python train.py --arch="uvit" --model="text-conditioned image diffusion model" --dataset="photos with spoken descriptions (Open Images, Localized Narratives)" --train_examples=101725 --image_size=32 --horizontal_flip=true --conditioning="text" --objective="epsilon" --cond_dim=192 --tokenizer="word" --vocab_size=4585 --text_encoder_width=320 --text_encoder_layers=7 --text_encoder_norm="layernorm" --text_encoder_norm_position="pre" --text_encoder_activation="gelu" --text_encoder_mlp_ratio=4 --text_encoder_head_dim=16 --text_encoder_fused_qkv=false --text_encoder_bias="all" --text_encoder_qk_norm=true --text_encoder_parallel_block=false --text_encoder_inner_norm=false --text_encoder_moe="top_k" --text_encoder_num_experts=4 --text_encoder_moe_every=2 --text_encoder_expert_mlp_ratio=2 --text_encoder_experts_per_token=1 --text_encoder_shared_expert=true --text_encoder_positions="rope" --cond_dropout=0.2 --norm="layernorm" --norm_position="pre" --activation="gelu" --mlp_ratio=3 --head_dim=32 --fused_qkv=true --qk_norm=false --parallel_block=false --inner_norm=false --moe="top_k" --num_experts=32 --moe_every=2 --expert_mlp_ratio=0.5 --experts_per_token=1 --shared_expert=false --patch_size=[2, 2] --layers=8 --width=192 --positions="rope" --residual_init="scaled_by_depth" --optimizer="adamw" --lr=0.0015 --beta1=0.9 --beta2=0.95 --eps=1e-08 --grad_clip=1.0 --steps=5300 --batch_size=128 --epochs=6.7 --lr_schedule="cosine" --final_lr_fraction=0 --warmup_steps=1060 --weight_decay=0.2
Rows from block 5 of the denoiser, named by matrix and row number. Rows with one number belong to one attention dimension. Each number is 500 + 40 x the weight over its row's rms, rounded and kept within 0 to 999. All counts start at 0. Numbers have three digits each. After the name is the row's rms in percent of the matrix's.
# v: attention query, key and value (stacked) (model.blocks.5.attn.qkv.weight, 576x192, the v third), inputs 0-191
# proj: attention output (model.blocks.5.attn.proj.weight, 192x192, transposed), outputs 0-191
v.116 093:480527429531487548569454523477559536525530461486471495495501502486448492421511515437502621465533499518533563476498463504439467503533500508508473570517531499455482490532520561523495453568557506542504487457498532535468523512423476499421567464447485484559492435477520498505480557511576541535484500480472528549548542451556498518451515448475524552475558444476518422453458535442485397427506510474467536500569455554505554505500474534467534469531403457479498463441488422465439467526484535507471540526453507533528569423507522498461499503471437452519429486533431445543490524505530509474
v.117 078:501443516549491556529510478552539519483469474495416551520488510504519429542499553535482468413532507497522504573539507514470442505521509524502503502479525562521480470455474510547479475536446495535499479507478430374465549500573510585485485541514518533498545572500587447443463459437429430443476486533527527450563427440541466518531540501545536444498527536515536525418456539446458515458477505540550586459442517476483465560515505557506546539505552557499454554516482558549466534547508523454470529492483478503471516505459466450485567515572504575498481476538495547524563558508502518514
v.118 123:454453468504458425528502531558504438485545412481573548514508559482516502525455498472424476512458469538530451427522431480615498466490523549388480578503459414469498494483516495512501531482509514466515476554504411506499468490539509530497480547490484459519488550518497507520553461534558517516483525527555467558495460530565438536513382457521493483540441468458470516597538466554461516494539497539551515524525553502532477480450453456430464486556519542488508578500561515547500510511500589485504493556475518462516482519486530512444513516474579494506506500454525468403438488476506476491
v.119 092:545522520496476579495452556543501504438448475502480558544530444507541392597479519545488517485489480476500505466509481472469431436481446478528518553490476540561472488445452464564574477499496519486496476512479505481435616471498466551516498528456582533517512471490449431502459488505499479467470481544472505463489424468500439426531541528475510442423520519483530550447512556501560505488565474501457484538470492436481584589513515549498565484568488514535512499508439436492513466490502508422511493587464428553456472563499573460494483472481490465509503498570491492505554548470478450488
v.120 099:497465482530513526490534497496498491483496456567455534522461606520521441471575434572503497552493562526528462494457499494574513519482428391501517512409566485506451491472571528522575464493524459516501492492515501527451516535530522505562542477489506506422458423536567489476503530447453527549513518560484545515535535555504512506442458436495516471419540558514530511531501518570525429471443461494504391591484476474420501481476483525534508463473522537486537501539491520460423563531455501528519459470494490528550560458552534508503541504497556528530476559514407498493436514546517529516
v.121 105:458513446497515457477458600521465431531538462496524469550476538532450485508431439481463466463572428589442531492535518551513557500506597517488528527534441477550534467518537526465428514456497506531472487479509501451441450493533464533422477479477489519484565534555483497463468501530507460548520516511530513517436473452502432504506540531564444529494465458473574523431515465394430585538535502583511468494536530502497455468440486494499519488542543439529524449494465482513578467558496443540409550445521509469459477434501516510502453526534513506526533518540518520447472463490529461445
v.122 105:498491486525520543534520433532506403478506560522523567430509501499474613465434541467507432516483547415434450571516591469521505508506543535516504497454531446526468481456491418455464550489431460479439468513478464426467540459530459515589484436532491494498530529543532490532495488470466460494478496613476453493498476554493504469470509556553485488461453501528488479572451548503495481459486545494507536452487557487537470461575577406479459542488518519540485605491532507502553499485412493474509450516511459464491519573502499510494457514497502481529568505457539503445506535451523510495
v.123 087:459481496547489610507518584479525491459439484484526475474394472553535494541417489457454540552550458495521563524474578488497540529490519498513483427533525493509589445530486463538424505471513457505493505540471541494510469515481498536476485481473531570462514500552442458463474462500454504552544512419491513467438435415521486518479485461521521490430498535488468522463514486454450491514504544548452452468516475512460496536535478521537582484467566491537527521478496510468612537508450532449521503457515515473497596587536473564481512529445560448508509530481535456607468454516511549471
v.124 101:498518497549490528601528380449526488495479531344516413394525550541547543468526512448603550526487529507487506528477499484505436557459488535466471492431539545454550485495532520543478502548543507539503490477460413481513470537505590428484527472483441550566431510493529515500567515504492491404481482488533427536507502486479559497485547368461538546509490546485477488480446537472462485459503522464461525514519495515556496497523525483510479478477484492473467509431505520505444452493549484497486457450494505537483501506442551466515516451535537420528457508526504528493494487502517506512
v.125 093:523555495516546566452482492498535557548554498596511470551510433450441476536434557530460534522561465488494505573506574542457514493515484526558446538610479490545501506510462521514522470468517455517511511488489525447518540417533413450515545460506520522582583452522496463507519498462554479503452518429529432497531478521522507475430555493532450441486521469463499469482490474414501568497467534524469493476470539467490516582501454498488530570486462525481515536560502493536563489474468473424550505597481529473515425502495487505456474499468446496493485439511487420503581539515513494582
v.126 108:499523504485485550448547626486516417496507513544522540528458480533483534473517483453398518524497519481499526536442506446465540432554480481515466474570501534513450558538559428401521455588528480436482521498498437490429479487492501462420519470511505492565514515529463486548535500505443531488508485487522533551430449593524545429540463496511487595460490500435595562487477467536467478420518532527475434540531469520540481536487494498443516420532533517507464513518491543447507526456538495419498515476477531475465504561614493522511472488515453479516534497495529442504513518508509483509
v.127 107:538508448494490407478429408487484512518488472440572443523534494504507477495524510416456491495569469516483502475445477485534453573518459497490505509535511566531409485530560519522523468545560455553514583565467471511473532534488508513442463431483474558543520455517468466562478551485434472443471497512472525548498481503480549497539540434502508542489502439508476478572515423451472513541500478517535523458540520479548528559442403574498536507443540492495493538511499561507543488446511470440486560487540522543459473473495489577417494467522484438475489490509621494468423514492550518473
v.128 087:477530533533497534536499508438523539534509441422524466481434541506539520502494519440428484537495450524541461407497451571448487492532497517502528636552545530388405511523508501581568537423527503502528485513534487498526461492515525456531512528466454517480485482566458466512576475483520553545530481533483455573448524480515459487500454448471493532541543511498469478534483441528473448424585496512456447523517409525568564445490531510449486432515567481476502515470494506473455519546506550477556508520455573497542533483456502503552472497500551493498483461506472500528429491459472538457
v.129 088:456482455491491408514571478497503459494514471502524452537458536471511493459539505467475545527532521564505487435505482477506587564535439456489523517446533420476571481484585518529460520436548461574504571560525491573475427513488557504498430512456476487443449472544496556533476495503470488533498509547573527495510570509534475568458454482501505485512519497567470509510521427559480418561541526523543515509494520503552492496476491492584439485471465530499463538439534474460448496550540488574515414466465518573495507465456521467430539533497569451552464552475528510460433490556449510508
v.130 106:535531503535487555535598535523452464522484488488491509504449483468442539525488492462454538534496542479573499362464471446448484479558472593449440540508537506439471492505489504481536466474494509513523469575472444561583462500522521485523493541467486450603422475553495499523584492521477493449521545490526525547494484522499502475544449432501469579521536494515481540485499456554498427489578502470498517474508494542544491533449468554424515456512533487490493531527568506493482491515537533505524502538454513583545554495499513494460443475478456421551472459433589501468418485440509515554
v.131 098:502472519549507442514534568426492438505538488594478457447483546509531548498438526515503478454464474447454510560479598495577480501448541507398522478533515426478534505554487490518492442521463379450469440471556485507497436436565461529521484487543504477457478539507486503483472478515477486482500448487521480556486440525536466500536561508585504537468449465428586487575521468517491548528520507584546427508508547488553432484455537440534461503514546463504507585563530478460552489514480444494484464524508505501501517546506491514550478537495477493487523478507516520449444516447423487561
v.132 088:502526430464437486550499464527479425487477421544541565487480485517508519492492475441506483483547525514533547532513483487527487501439532448469528574436543552523440487459483506518526527464509439426491503498461494470467515507541463532526457470567511468504534445480513517511432509432542513566517504541478461560451466543481479489532488552486447543476478533469504624559493564503484519447525515597515508516520432516538454455517533461500468493601520466560493568543523496413598474576521489521469475500545507500491485507605538535510485510430443497508511432600467533447453530513488477465
v.133 103:531540526539511491509481579429437525457503479512478498540545497556454538446482469553493515531496499505460588438513519532398606519463474499609531456536535468481515493530487554469474555508493550524507436466508570583546443508470498466472449502469513522476453506442497568490502520539503518538475482448573557487493568401519527524497479587501496518531523522490438507447492552485539475578503512483502485499528377534460493464549524504545521477536469440444504434469489485504450454522515511549495580490457524481525552521468548470440478492472442525441501551521427473551498459497495491472
v.134 089:511510522440502421517429594476475588498531470539419478539544532557504467529555474442453453532503483559421526472530479499513539499520500440513538555472450510493526447539519537513501549484498514485561480485551530506489557414474499453526481512482463537500449493453473457503559470485551468528500514503474446492481548517458429424573518567435474518531525484510523540532496501530500613526472522575501479577480529498507534478471499504504509450546411452510508491521485406497464430516522481496505497508499504487532432439456506514487414494434571555553587486451499460560484493578512540523
v.135 091:492498518585486490510489436466570492488463549440482500426521509477602513442538492462543513516460514476511533565410561461556407533493488437520465503448547505488465494487582522511528463540546478488488519512427493453427497532476514448491483373513565498520444514443517504513526561466544561496510446562534480554542522513546504471524523479447497528431533470495570518504485505518489524447485507442468479476479455451516544566574521479583517406547461462478499538498450502488457507454419544490501521476531483478486532536510524510540509488565522500498483518578451416503488482505577448489
v.136 101:592490449566495512510526533478504506582534460583467509561534491518575492469463481530451503519538476448543505510453533541527511468489491553605427477541565470572475503509515570506547449493519496566477470558421516501521558458410467471495489447567482465497491467544552545520529546544588556472494547478483484565537458474508446431407548502486491444458473468471531471448466461479516473523510515495466438465552435475496527527435496535500496509491487496549523554538434461520544389513486524547561506573446478515521458514477478502472508508483503525462510499559505440489496478425491478487
v.137 108:435503505520512524554553554623550446481595455513555628524468546478510553436474506447431501473552496536495488418546478494486535461490531544456501549456484437469533455555455480542520523475507473522522451465470493428475498497480441455533502543475485477510454514521459531483541473434573549563511504514496528457478513519575445537499484514553486446444501486466439502502565504502458516521503525516534567598465540517530455424419524499485442549530466510490527496519480498469530599497462561500456476491443504488527582489471539450479534508552539492523479533482446476534491493506532513452
v.138 112:494498486486508519519468460490486473430477522576497437526452506532472484525495491505503484529514551491441463504463480458518575569487534464535506446490480489506451546497560470457433507510473452441490537511502511493455479548534595572488509441500572491442476430513487628443397555460425451493499511501488560497465487504439543497563581543529486611425488514605551461547491499497537534583431529493480495462506521510510487504543428553486560489492543492537527492472553516438522544519468453513503491463525513542521557542518451494518510496500497466508513486461526579508419527487558529470
v.139 096:524518473456508451467493448555492545515453531533535510516638413460454513488504513521497486569524507420450476547511551434585494478518482512561533528536465458597489510474484436407533440551471506507510587536515512475492571500474476525549489529553493466516544536469443465463532495470407504427469461482490477463528488570510597513512508518516506474483496458453476492496472500483494585566570484468502550554496579463427529524496508423498515534524483559513482513534495547570546504459423556477461533475514473463485453533527517506514466454492521531492594502513519429486513512493508500515
v.140 115:448538462491476522475513456486517487515433559403590520433495410524500538442464496394496549501515452484501520551500469453472494456523575546515521538519415569470540535443439505409422479533471523488455533559536545433491537504459476554473520524478531575537547484460511525546515508500522507468481492470505437486489461523500545437491543532509461549517522514438510455451440493486514491474548503490480571482518488528409508493479522495405548457492541504430488464514491557523517510413523535469483510474562511514490482527565480572490464510565479463545527502481522496569594521450541499478
v.141 102:495546517527512551497475475590518520452457573535496498496538404451572417470454488539470573508528508519545534527511537462486468528498487492610459441497487457524520534513447489485513493544448474550484493531505548461492546498473485458569551592480569494504575521500502528530457471430452498478484595477483507497515463552570576487493500442548511422437496545498435462484448553490480437504486466459573499524445545472497527491496532491459500478483444583580470528534543492489452517477412532489535456506509473488541506530471496424490481455524484516489565484444456529507566552489516464565
v.142 102:484477523475501553414511486452485516518514494526503511465498481549491507470606488594500488585468538436487527564467559478531567527478446412520529514427506504546492455479457514510533460524512502438472449519456474501561543495520487459494501522501483523432477467489501426542590540461488518566524459494466454470521535515454519469526456544482462483459517552553519501490448496503594552478467513491523472582457447540479515458455516435555423482481441461453577473542492442504534429448520475464540453495481530510524473487550502502525410507441545561498501510501471458570537456590421511514
v.143 090:527510504475489529527490475479483480482452510515470539455480496490486477536494546497390459478434603479575505497535423551422433504475563510492447529530560485518516472504456495474535489472515500514443427560542380512487533523541450488546545493498507426518450527494509513497505521463550527471524511538480509528509463503493486449515482475499539469420537473518582502509474536527489475491499523436446476441545461506533481500501537527479563561510550475567498580460561520505477475495493501495522580531432427486472555573560508465555453492531473481513521387494470401481459549416450458443
v.144 106:443563424462490477514525458515452462485556480447548524455523534553469565463489443388518414481522519563443476482472465510583515475526566489467576498498528467496437502498519541476474525507505523509460500440439534514443515532502501503486468446553465459532500505486499523532467482514463530482522528568559467480430515539487474489431554499483484534446440432531533501511512477498433557525504569536446513457559515503513471457478554442554533512541476471493563521479444501533579463546444511548420483472556536559396483490454528557525474515513531511487514525565565506483426462456548516445
v.145 101:513557486508486557501517528505474518455454519417503498464489499509528487471552485482418529496435493554516460496435435411488498517442445506419459554518494576534448535497474530428498445534505545540484549476514485567562522541452546518448487534453504474566449543527481466536601502528479508410457525498540586502478533484508541449523434451478476540544565467504525495499468514508522440414569456399444467467579492549568554483521479522450528488457515597461477482467536474542485442460506522533536509475497462471515504523579508477461517521482485495480495516477536454541502485525478537565
v.146 103:467536409477450480525560454535437545456519493418472502526546467496550469480550484472434479545516490530475418451456446450489552517563407514487499488493484506539490468460507555468445515566506551560425528532459488558472489546438572502509468444475470536520460538500497518453440511486461489467491493521527500486491565553478544453479544514509517485492543439557552449492449501490464460496419524387516537422552490455481544495537478472564547481462462489443550485448512491514470524521518576569457548473553516532454508564456468541456486466524560499453473542504545477508443480514566530467
v.147 090:479527540581492484516552502523472444505479500566485501486425484469558572407515492557417544495487579434510513469474531459572511468527452519497451422435541473452515528546559476503538433506533469517432573534465454551447563527478502473514501497470526450498443479565546536520515520467520616521524481505524538497478505522554513530477414431495481512411509555519507511568480500572489439524538496490512473519489502501491427511412493496500440424453440501525456524507486502462465519481500510559541445513417515485508538491531524516489454510533484448524461519492492512498397463498522531571
v.148 103:516449528504544513500495585431520499522522539584538434536512471451495496475421488593522516447545457417499526541513548549452559450529498581513496464569507479512605532548466571465507467433520493515461488485497528496566507456537465497488498536533492542509553495585546477531500469535516488497460512422485532439483490494501486494437492480540496465520497552465487495425530440457509542589497460511573501449502558549468477510545501502509427577482555500550419480505513492536539495521516454495562500520487439464490482521464468520507468498510441516439479462465500480431645493498478463490
v.149 096:533530478504525534511488439442502472507574503436507566456473550582462578487560501508550430488436564449502459511469471542492567518489470488497507435464550493476493517531516451487514531452490518436482434443531453577571462515454432499381445443503437514469477552484484447491479502516565548543454476526466542470455569526468515550450516533455537489532508499505525486525517585459518468488464533526545521426585428547585466481489520473563470501505519486527457528487478542552497521483493508460477499443444500486432510539483509543483540544491542589461430510474500480526468479491538534446
proj.116 097:499535538483512482576502505490550468492475594509510537478475496457568516584463527508511377533474552567522515540524556568532452463447543506427519501491472476581486520510499451499545499554498475448456510523543544413491462470534499530490434550543586516471539552514495522449539555499464487546436447599479525468450486501487410494505528513553538549572537542523530520457491416478490583548518461512552452464504503458479494572490497499493541530461500511516487542513616500506531480475497513495552472499512505507497495535533480448567569520460529451455519484427542572464510504521476506491
proj.117 071:543463481463442444532489550513455542476484488490503479560533481510501486386513469565519434519561417464482520436479545484527600437559413527464536444462526514554592567499440506413447529444475584507535495528485540548550471550510555445513506517505534513467465519482427493524480495528443478493481476463498523473472529526505553488483482447464513514489456487456487486545484460553522514537480482488524511567526484576499511478456448497496470430586456491595514467507451501516528490503493491545498527474593565462550478458475488596456509449520495513535551504513508506465491418547473513469
proj.118 122:475550503462520463438538474501413523481448506518445487492477454491484475573493446483466546500536517516420543500538496477427513599521474464529536471478496565423610425542463558458515508479507472529503534494462513526532482554432521511513511502520456517433548406476446518503467532497521498449516452459478497434442589475449550489487561557469478480491495482467504528462510514530525445484495490493514476509468447524501458480535597509569489526447490527471539487542427423471489488480494485498473536476517390559438478494504582533607442455527511520475499476425488515517558514497555494512
proj.119 085:522485453452500457500493541507486544513482518492576452553497477527477490401559507537511459552520416464512474490454518502468623449564466536439522393503482442551584561497502463369490505444458530463535493485478471490541469568487528456505484477514509513448459493500466430479497535431454479461489496470457481504506512467527524501493435464545471546501477511488535509522586453545549547552457535507528527503558549593533459528461496505496450453489531487517527471462525544486493527544497510528507554425559515512578511514469491574463480475482494506555501525550566494451460409519539521529
proj.120 102:510525535423483507442488528540477500538592467432485519492487528475519596510457561491464441486514476525464508531561492558594476519483535504541459457593511477513502418490424453459449532477493499534515497510552464445474490443501472511493436569511467503522416460478467513547550433507470510580518573570544486474483562481400448504501491534495484507532514446565476537505483429411453468545553558520553517467487474592553526479466485446542519472582504432477549467514511454489508528501489513540536494496495470503519505520473474534487457523464485439529474492593509499551450507478493499436
proj.121 097:508463507549513583478490478451580475463485553541476486437531535504481524520531538472580528496461566482480518514497483463431442489483497490510512538478497581435456527560449489568570472486474447520532501477455528501535514532489473549547500437481524501451476515479478514490487439531497513447509445462509503529519503458560472491543542457471471523560544551427481504439521597529556496385512453485452475526535543401522444486525483518514510517437527549492449532515456513498490491444537541427445525560421472513448540534524507404490522486488499540409461531519421505552543561476488439537
proj.122 110:489500528477530499530492464532466543500408440471490478489582466484467456508477494495507607537546482475497436512532430529501550579483474451535548544514533523438559494513473531519450433442570572616510499532496513528519521560459546453472506518526445438526511504472461566559481506516493556464562482434490556486527433494494516497528528515428482481483490487450553471557517498519518491556510473507513555548435355508473470442521444512478541433558517520476474477483444441515504519568513488463538504500561516482458450459490574581513496511531493525500423449445457501497481513479506510491
proj.123 074:541500512430518505502534490473558495524507439508471507493590542449432523515499530463518531514506508509446500523500490453578505546446531491490489551611463516516485540496531478522497430498489511558478454430502490445449527539520461522562502481518464470531489549505587447497578461471500468521503509509512545531603465473532404537524458554508457470577470535533588492409469524444516523484423482553485509552496579433550496467478549477442491567520529510453469525492443487522482485510517484482452485507545506449534412478427527419492546525435502497559456499560464517531551532471516444472
proj.124 097:492518568478580544511501466553512446514516567462460540523465494506533486600419495500480509502492475567483550522519505549574447545504535500524437519557493530571532479505508469492419477590522495428488539440585505494467468466490467509467548550524500446485519510506495540535550510533485497556506530524516571500497460516464436536478565529544525508527480486515507452494452392440474512575516475531572510499416461461459503512505488504516545531578432475510469499561593482549531432486476502537567529516560506410562447503536475509511518548513506470532510475416487495471557497520438545470
proj.125 083:479466418496479448617531540499456518501449485503530465507543492454480437389584475479512490520543509465546461447478481431446568421536463544406580484421471413520505577503509533461468581489522568486480453542484551506500505567510574483501489508497544533483503562504513467438454588483473489504441436543445534531452495487539588498517453480519528522467455490456554470533551504555542520470485496483535538542601487515452489484463479495498520446465494518498530493434516476483475539537528474512449515460540551523486536519506480524518549468526480516500508563469558502480478459526504510520
proj.126 117:469545521518515514503454489491477520508418476542546480480560479432514497555493498466512581459530478417503496560557436539495500525437467466491551519516480499513571514505504527522440469471506498549506548421560500505496520522526445557566438504535512509469520454495591484530534439452530508516459532508495507477532575432507486613425515577516497506550556550541486543492506564521542455535495434577550534503464483563500466508547623535526537525502519476432517475496518428480438466544487521544517493469577501503497451491444568460506495522455568547480438486438508534517519538507551486470
proj.127 107:470504528488512563518539500485519454465471606587456511502494575482470482552479545465499536510470516480511509544507513535498515479470536531519476516487480464504487554484517454526427509513538495471476498413537539487500467494483500536561529548442557447428453578502530552518506441478580532519512431522529562516515581493461430535490481566503508585498472615547447526439505529543517477465531512514545457486501552503504460563506551530540532583503457465558504504550584465494461418541541498576454518492524544427567468588525486452501501514487518507488468538508471508513581532522416504501
proj.128 072:579498520485502522529459522485436484512503464510540493573526420462452516503495505488538588496585532413427495485498491435485472558560467506599486461543475476537556539529448521405477487520495443520480494525516504438583539548505501577479483474544561541503555503471515479494500577523481449444527481435477494425500458459482581430469584493478430498448481494492470462479392484502523544499499376527573529529427528452504488492507430481475507523513521511482467491490520524507521481422479528476488517489497452475513459584520478451478481503510471476564547497508477506462543469469524498514
proj.129 083:509522552471527555561457472503515479457530493527458485501499522483490490559514422480529560504486497483456570516498531532541415508564523569545519524571468579506401490513432474523570476548491473419551485455469513539533527513469427497474505431516495521533520502447467455447537563524460465484556491460475515524510469474521484447478516541511519424521442440447582524491490466436525590462506465536475472498608435441457484477475526511488520490460544505465535525506485498518522472381541463499439546499500465418471445468526471421550517566494517504540535481521457464457571501528499509479
proj.130 104:527536485467544495473467459459504509476546457552460464518511441571492516551506499485526531535523484496400525517465503468573540553569490450569571452545464512515504525526476486507493443557468485486522507460519454463520536570446533531465470419549464482420509520428508480529502486460444488487534443463457478444542491499505551433456587495489467484506414516491511457498458525433528565451428467564545510551448523397518473455498479447480522498584522485493506497566411510510515477445512485459429551441538467498518407550488487525540481510492480548571506552507434451526494480470512484493
proj.131 095:469485505464516443440520500540486518515528561422449530502533517515473412470535534522474468508552527598489549455498435470461519482502478464442539481518413492496543433462517502492555490552477595648448489490512489459430501570440493524548528536449485455460509493465508424459561541463533530549453543515487542521475514468545579471513477527447501463522453482482509461479472452521493460475481518464501535527482474447449532459480443510485561486457491463475464457453525498536479561545535547495517589471480503531459504410490520540552508564547434577453503477481472512536559539517530525486
proj.132 074:471486573505526530442477532512501514494513598478505487489502496573464417484533499542444539546498500447468503523467477500459548410535504496546467493522437490492518511489490442482494419550507508569450456525497489456546488468459537546504532569475591494497519547474451499491560447506495496442539406436436552468486525490474529470503447515519489510499505505531466456454452446497516518475529405430529514493511529481475524562510389518530543550431456473466461429463553605532452489449509521552551529524482490487506464554512508490522475509482462513467564563426508507522605493498415503534
proj.133 098:537510487535523588521488490558567536476426486506491537435485458432509523536518486505498554507441500481516494519525527441505429520536489537533500546508506488551520479453499476479506462452453476407524545530479496541466557484524443506517573448574478530524506449547596456466519548418463503486491562484487442515539397589492516525540517478510523450439542496480541470506531569529480530544473451487457521467390525490478508521508574471448510448509494561447512506499545501473536492442413520454540439486504447465501584439518478448490506512515496480555508402507482496474446547475579484521
proj.134 082:533534481523466594510475512529548491510494582515535550507432427476500521528403485544498603425503575465561491488514462466410484507503529569540469485483469458496514502479451505495518516475480489519426455554485508439500543494481505526490499464526566516551481475496570533455520595505504516471529479508459486471540424463517524469472519541526455531449522556490487521485456494460493425519558483447545522436508472486495487540579475549434449561386573549455516528485579525501482474493452510504577498446409454539516542509528513432479494479530499512503488466472494560439482565461521527497
proj.135 090:522454530458540450492461572492507542554492434561573481543526512492491420501467467548510454486565450486464469488500562529478604478461471494497515515489478509451547494525482476498519512400495452474502466547510517457530477435557452455502472517526478548458504453525431473505451439550535488493490469402480465505426492473476458531552443483490499474569507490499475533528584444522575567545462493514570471533416534561522463457475457468536429499457473489514467442484491454494501514501532464475582435555516489489489430463471524507440461492473520529538531495429543521463507412560439459499
proj.136 101:510513476497576470470548513495520489533493462523465494454473489431478519520517528482461493488476494495484497476499512422504525438523501467441477459466469477421572478514479437478487525526482532392523471396555573472424464444560512422479479604476473560472444492513471528508485469461512503489486490533569424579433482543456509632527478455488518558544481570489521514522526558506549478459481527511540569564385553470515493462505501437495487513507513539498514473549570514501537486520516475468447457521498543468545513493496462492443501513520482459588506521518470459543454554529480461557
proj.137 100:499475524484539450552481465503471521468485485473503473482545484491435448533604508453521490517438497469505493540489482494500460572489482493455484508500475562540476465547503494411498499575576501458474495467481510434530473533436527530402447509565481443492552515467509527446520583555468459413508491477451454520523447434411515413515572494494461471530490483541596503483413436474571532482520436500477466511550450482458504511508553524484528406484535521474463479469481525472471503489523511569504527497592498522453476551543446416556527530507474493491472518563461566472544470518484494473
proj.138 114:475475565468498501465549466547508531507460485556483490491528508474563448441445441538480523474479497492521493558532519556539521405478514584560566493535519538502510520457486503589531401497491529608521514584453449531527546456468496455549534485490545500516534545468487455557551447522524545507534453518455615483551516502556511501500399476503539409518488454405562505485539493441437491522537500493474493499570457494484503512452529498487502520484507519495567493473431516534452518505513454527553502523514424473489440450495561524544493524466496549483490510514499404494578501542478482479
proj.139 081:459472447489495508511535504487525516483491515541488518477481583547531536479466544503528423497481513522606474490506484544522531468406563476455505512416503476420493437482513486584456595439519512470484478457511507469426453488509454463500462557468463405480425516491476563500473459518551589562514492562532509522485497488455406527522489492456518549531547574519493541523590517535462479540538617509484464495537496537499432541482502495584490464518479459505511496536496499482521474615537499505505468548444573519469550523511478521486483502494533496508452561552493515529421535511481487474
proj.140 121:543462453531510513520483529507532516492530508554446524524495527563528495470461538529536363499457482503562494474475506511494569502466455443508457534443543452547545565546555512529484464514542474528488503502572485465490452491525507498537490518519520411460460543524576493528414467513523519539456461459489573503512569525561447461504511503526490478452532510579496470502515514568485458534427518497539449515420544446560503528482504522502414528595424490609453495541458459502450419517502504510517470527513550461554456549451489513471552482442483511427506523474495467504459461491406484517
proj.141 084:468483508513523456519467466449465475537482479426483497435520540528542578491534497457580395531417518509509446542535473552585499499447513467405522514404544505469447502541523501543458572436518488411548508455513484524524465486499533522457447523505454504475413540474486551516504466546454499540499470597505510529489521511466386554500502488492505548603539533487558543555591518510523532460505545545516487526591500548500426489494489475566488480539483474502516510526453517507501501537576499516483465526539525529475498517511517512532492489430535480444465574515518525543454446517482487494
proj.142 097:552455431513454579532448504544567517541455555492553528514521484503510458547448528537490555445521523514560439506451457512466478518460532512464544581526445499512498550443521534525525534440409502573461495455495504450470534489499480535521542481482491484548508491574558481464512463513488500449503562479505376461529413512506486540494567483533450531522535516491540474467531495422515524550516510520508545397526524431492496543559469557513511574395575546507408525493557533539529472541413530474523505519535552537506482456484493483466526484532494516480492492479529577448471527470519520511
proj.143 078:457520482520498453470495496457472501515521425482528475525487486530495520460501531454509554509513454529486481515489499466575604531548470421473539445479487521498546475460565505577432464519496490532475468486538443461503502557446517499455494543493471522443497499528552506572498425501493458517501516533534510486475542482520499574461483448466524536549478551498409496505512516486506489459507457548525533572399517576501525501472406477485488482577431483455497408513457512471543514502561511532494461460576582565468482497457461578480456500453514529616476613484481459559484431511483479475
proj.144 090:523473573475542533503517549518597551499475554580496478530473522491476423500486508549506574483529469443502537511470537509403519441509520509563419490548482506470559510516479427499524431551566475496449468552519527416500477417501497483482535510526584461500567469520491511514480502494552560451535468395481555545508422428529491440538443506513485443486495509496472493467480455526497483511496455452498467517406517510481522531506485540448497517457492507515460465487569496485457510476493474490592529523423471414563506553522456447488502541540470504503506450496450455494563517520406457516
proj.145 085:548508456500476483561456521431539532470550428589515470540498535540514539524468527506583456493514465510457517470478573513575490534477509459491548488492539517551493482467535482578487539451426455483540501440498484548509507520508434495531531412493451535421483432497530468531450439504472487479468547490528421467553516520517488499463543472486516520515468541481410481501554525486472558515461503597490441538442582506529471487474465463543455461589463476573507500553488476502567455471472483464429476449521555510523509481468465534448449486473535535611456518512484514480419449482549497519
proj.146 092:524499568491532561534489532454590529478493456610499456526452525511546493522465452535538580446487494470505530530499579563463499476496540520572461506524570559469492500539479424561512434483526433391529496534490531512533491438551462433468531423538546491497525410541484553574432475495530540444558463427505530538527428449544437480507457499528487467506531512458483566511551476469506510529495500524481451508456508546507470528489533495482456505520517518514496521554510458470493486481494433455568438533453461426548517524508481455489484518496525517566480444489456438482489479546442453513
proj.147 089:519453503468565487481418475493539562505516430500463453517551491503500443543537498495513483494508436536462523550460482489560537543505500460519584504570394587507445483513466543497520466545466509462536519450490488458475507497461495527448454476518433519471546477435478441478519466538464467496493520484473389467503502486469500482516566483481480452606460446465570508469532472425577601436472490576490508519495503431462498453462527483509557477508489506475482464501405470541503464483549492494455546543547488518487379455481504449529523534481480540497536550514460482515564459554487466470
proj.148 094:450523454558494473479563465506481456476486500422449569451476484445503541500546524434460455568479520573522524474511446454557467498482525460433491536484461488510453451499571543506508513549482578466563548416527493555393469507488495538506501535457428449495479505491519507461514527437505506589443570604570456532477524555523549562508508508507519515490512510519521459535504553507477443457495577498432547509488487437510546460523574492478540474569500533525508551518499471501554533553515537490390529525482557527520545436494498509495549507526502441458495514543496457538478578497528515496
proj.149 073:502458482538470533543459524512558542505485457555534494527508510446472402500471542514475595485552444515475515505451560466482480546502503462561498524605492532513490494487556515490512467543487494516460528534479543519438516451520501502497608459525514493537625418565529493499454453471512504468492596422557425504535428506566577509514510533502518474477492447501440464491500532500476530533474489493425513482402536545457560525490543540446547473481491513452415492483551493489523530497442511475507483505521552515491539425484456499453517531594494494562539413509462506478535536499524506471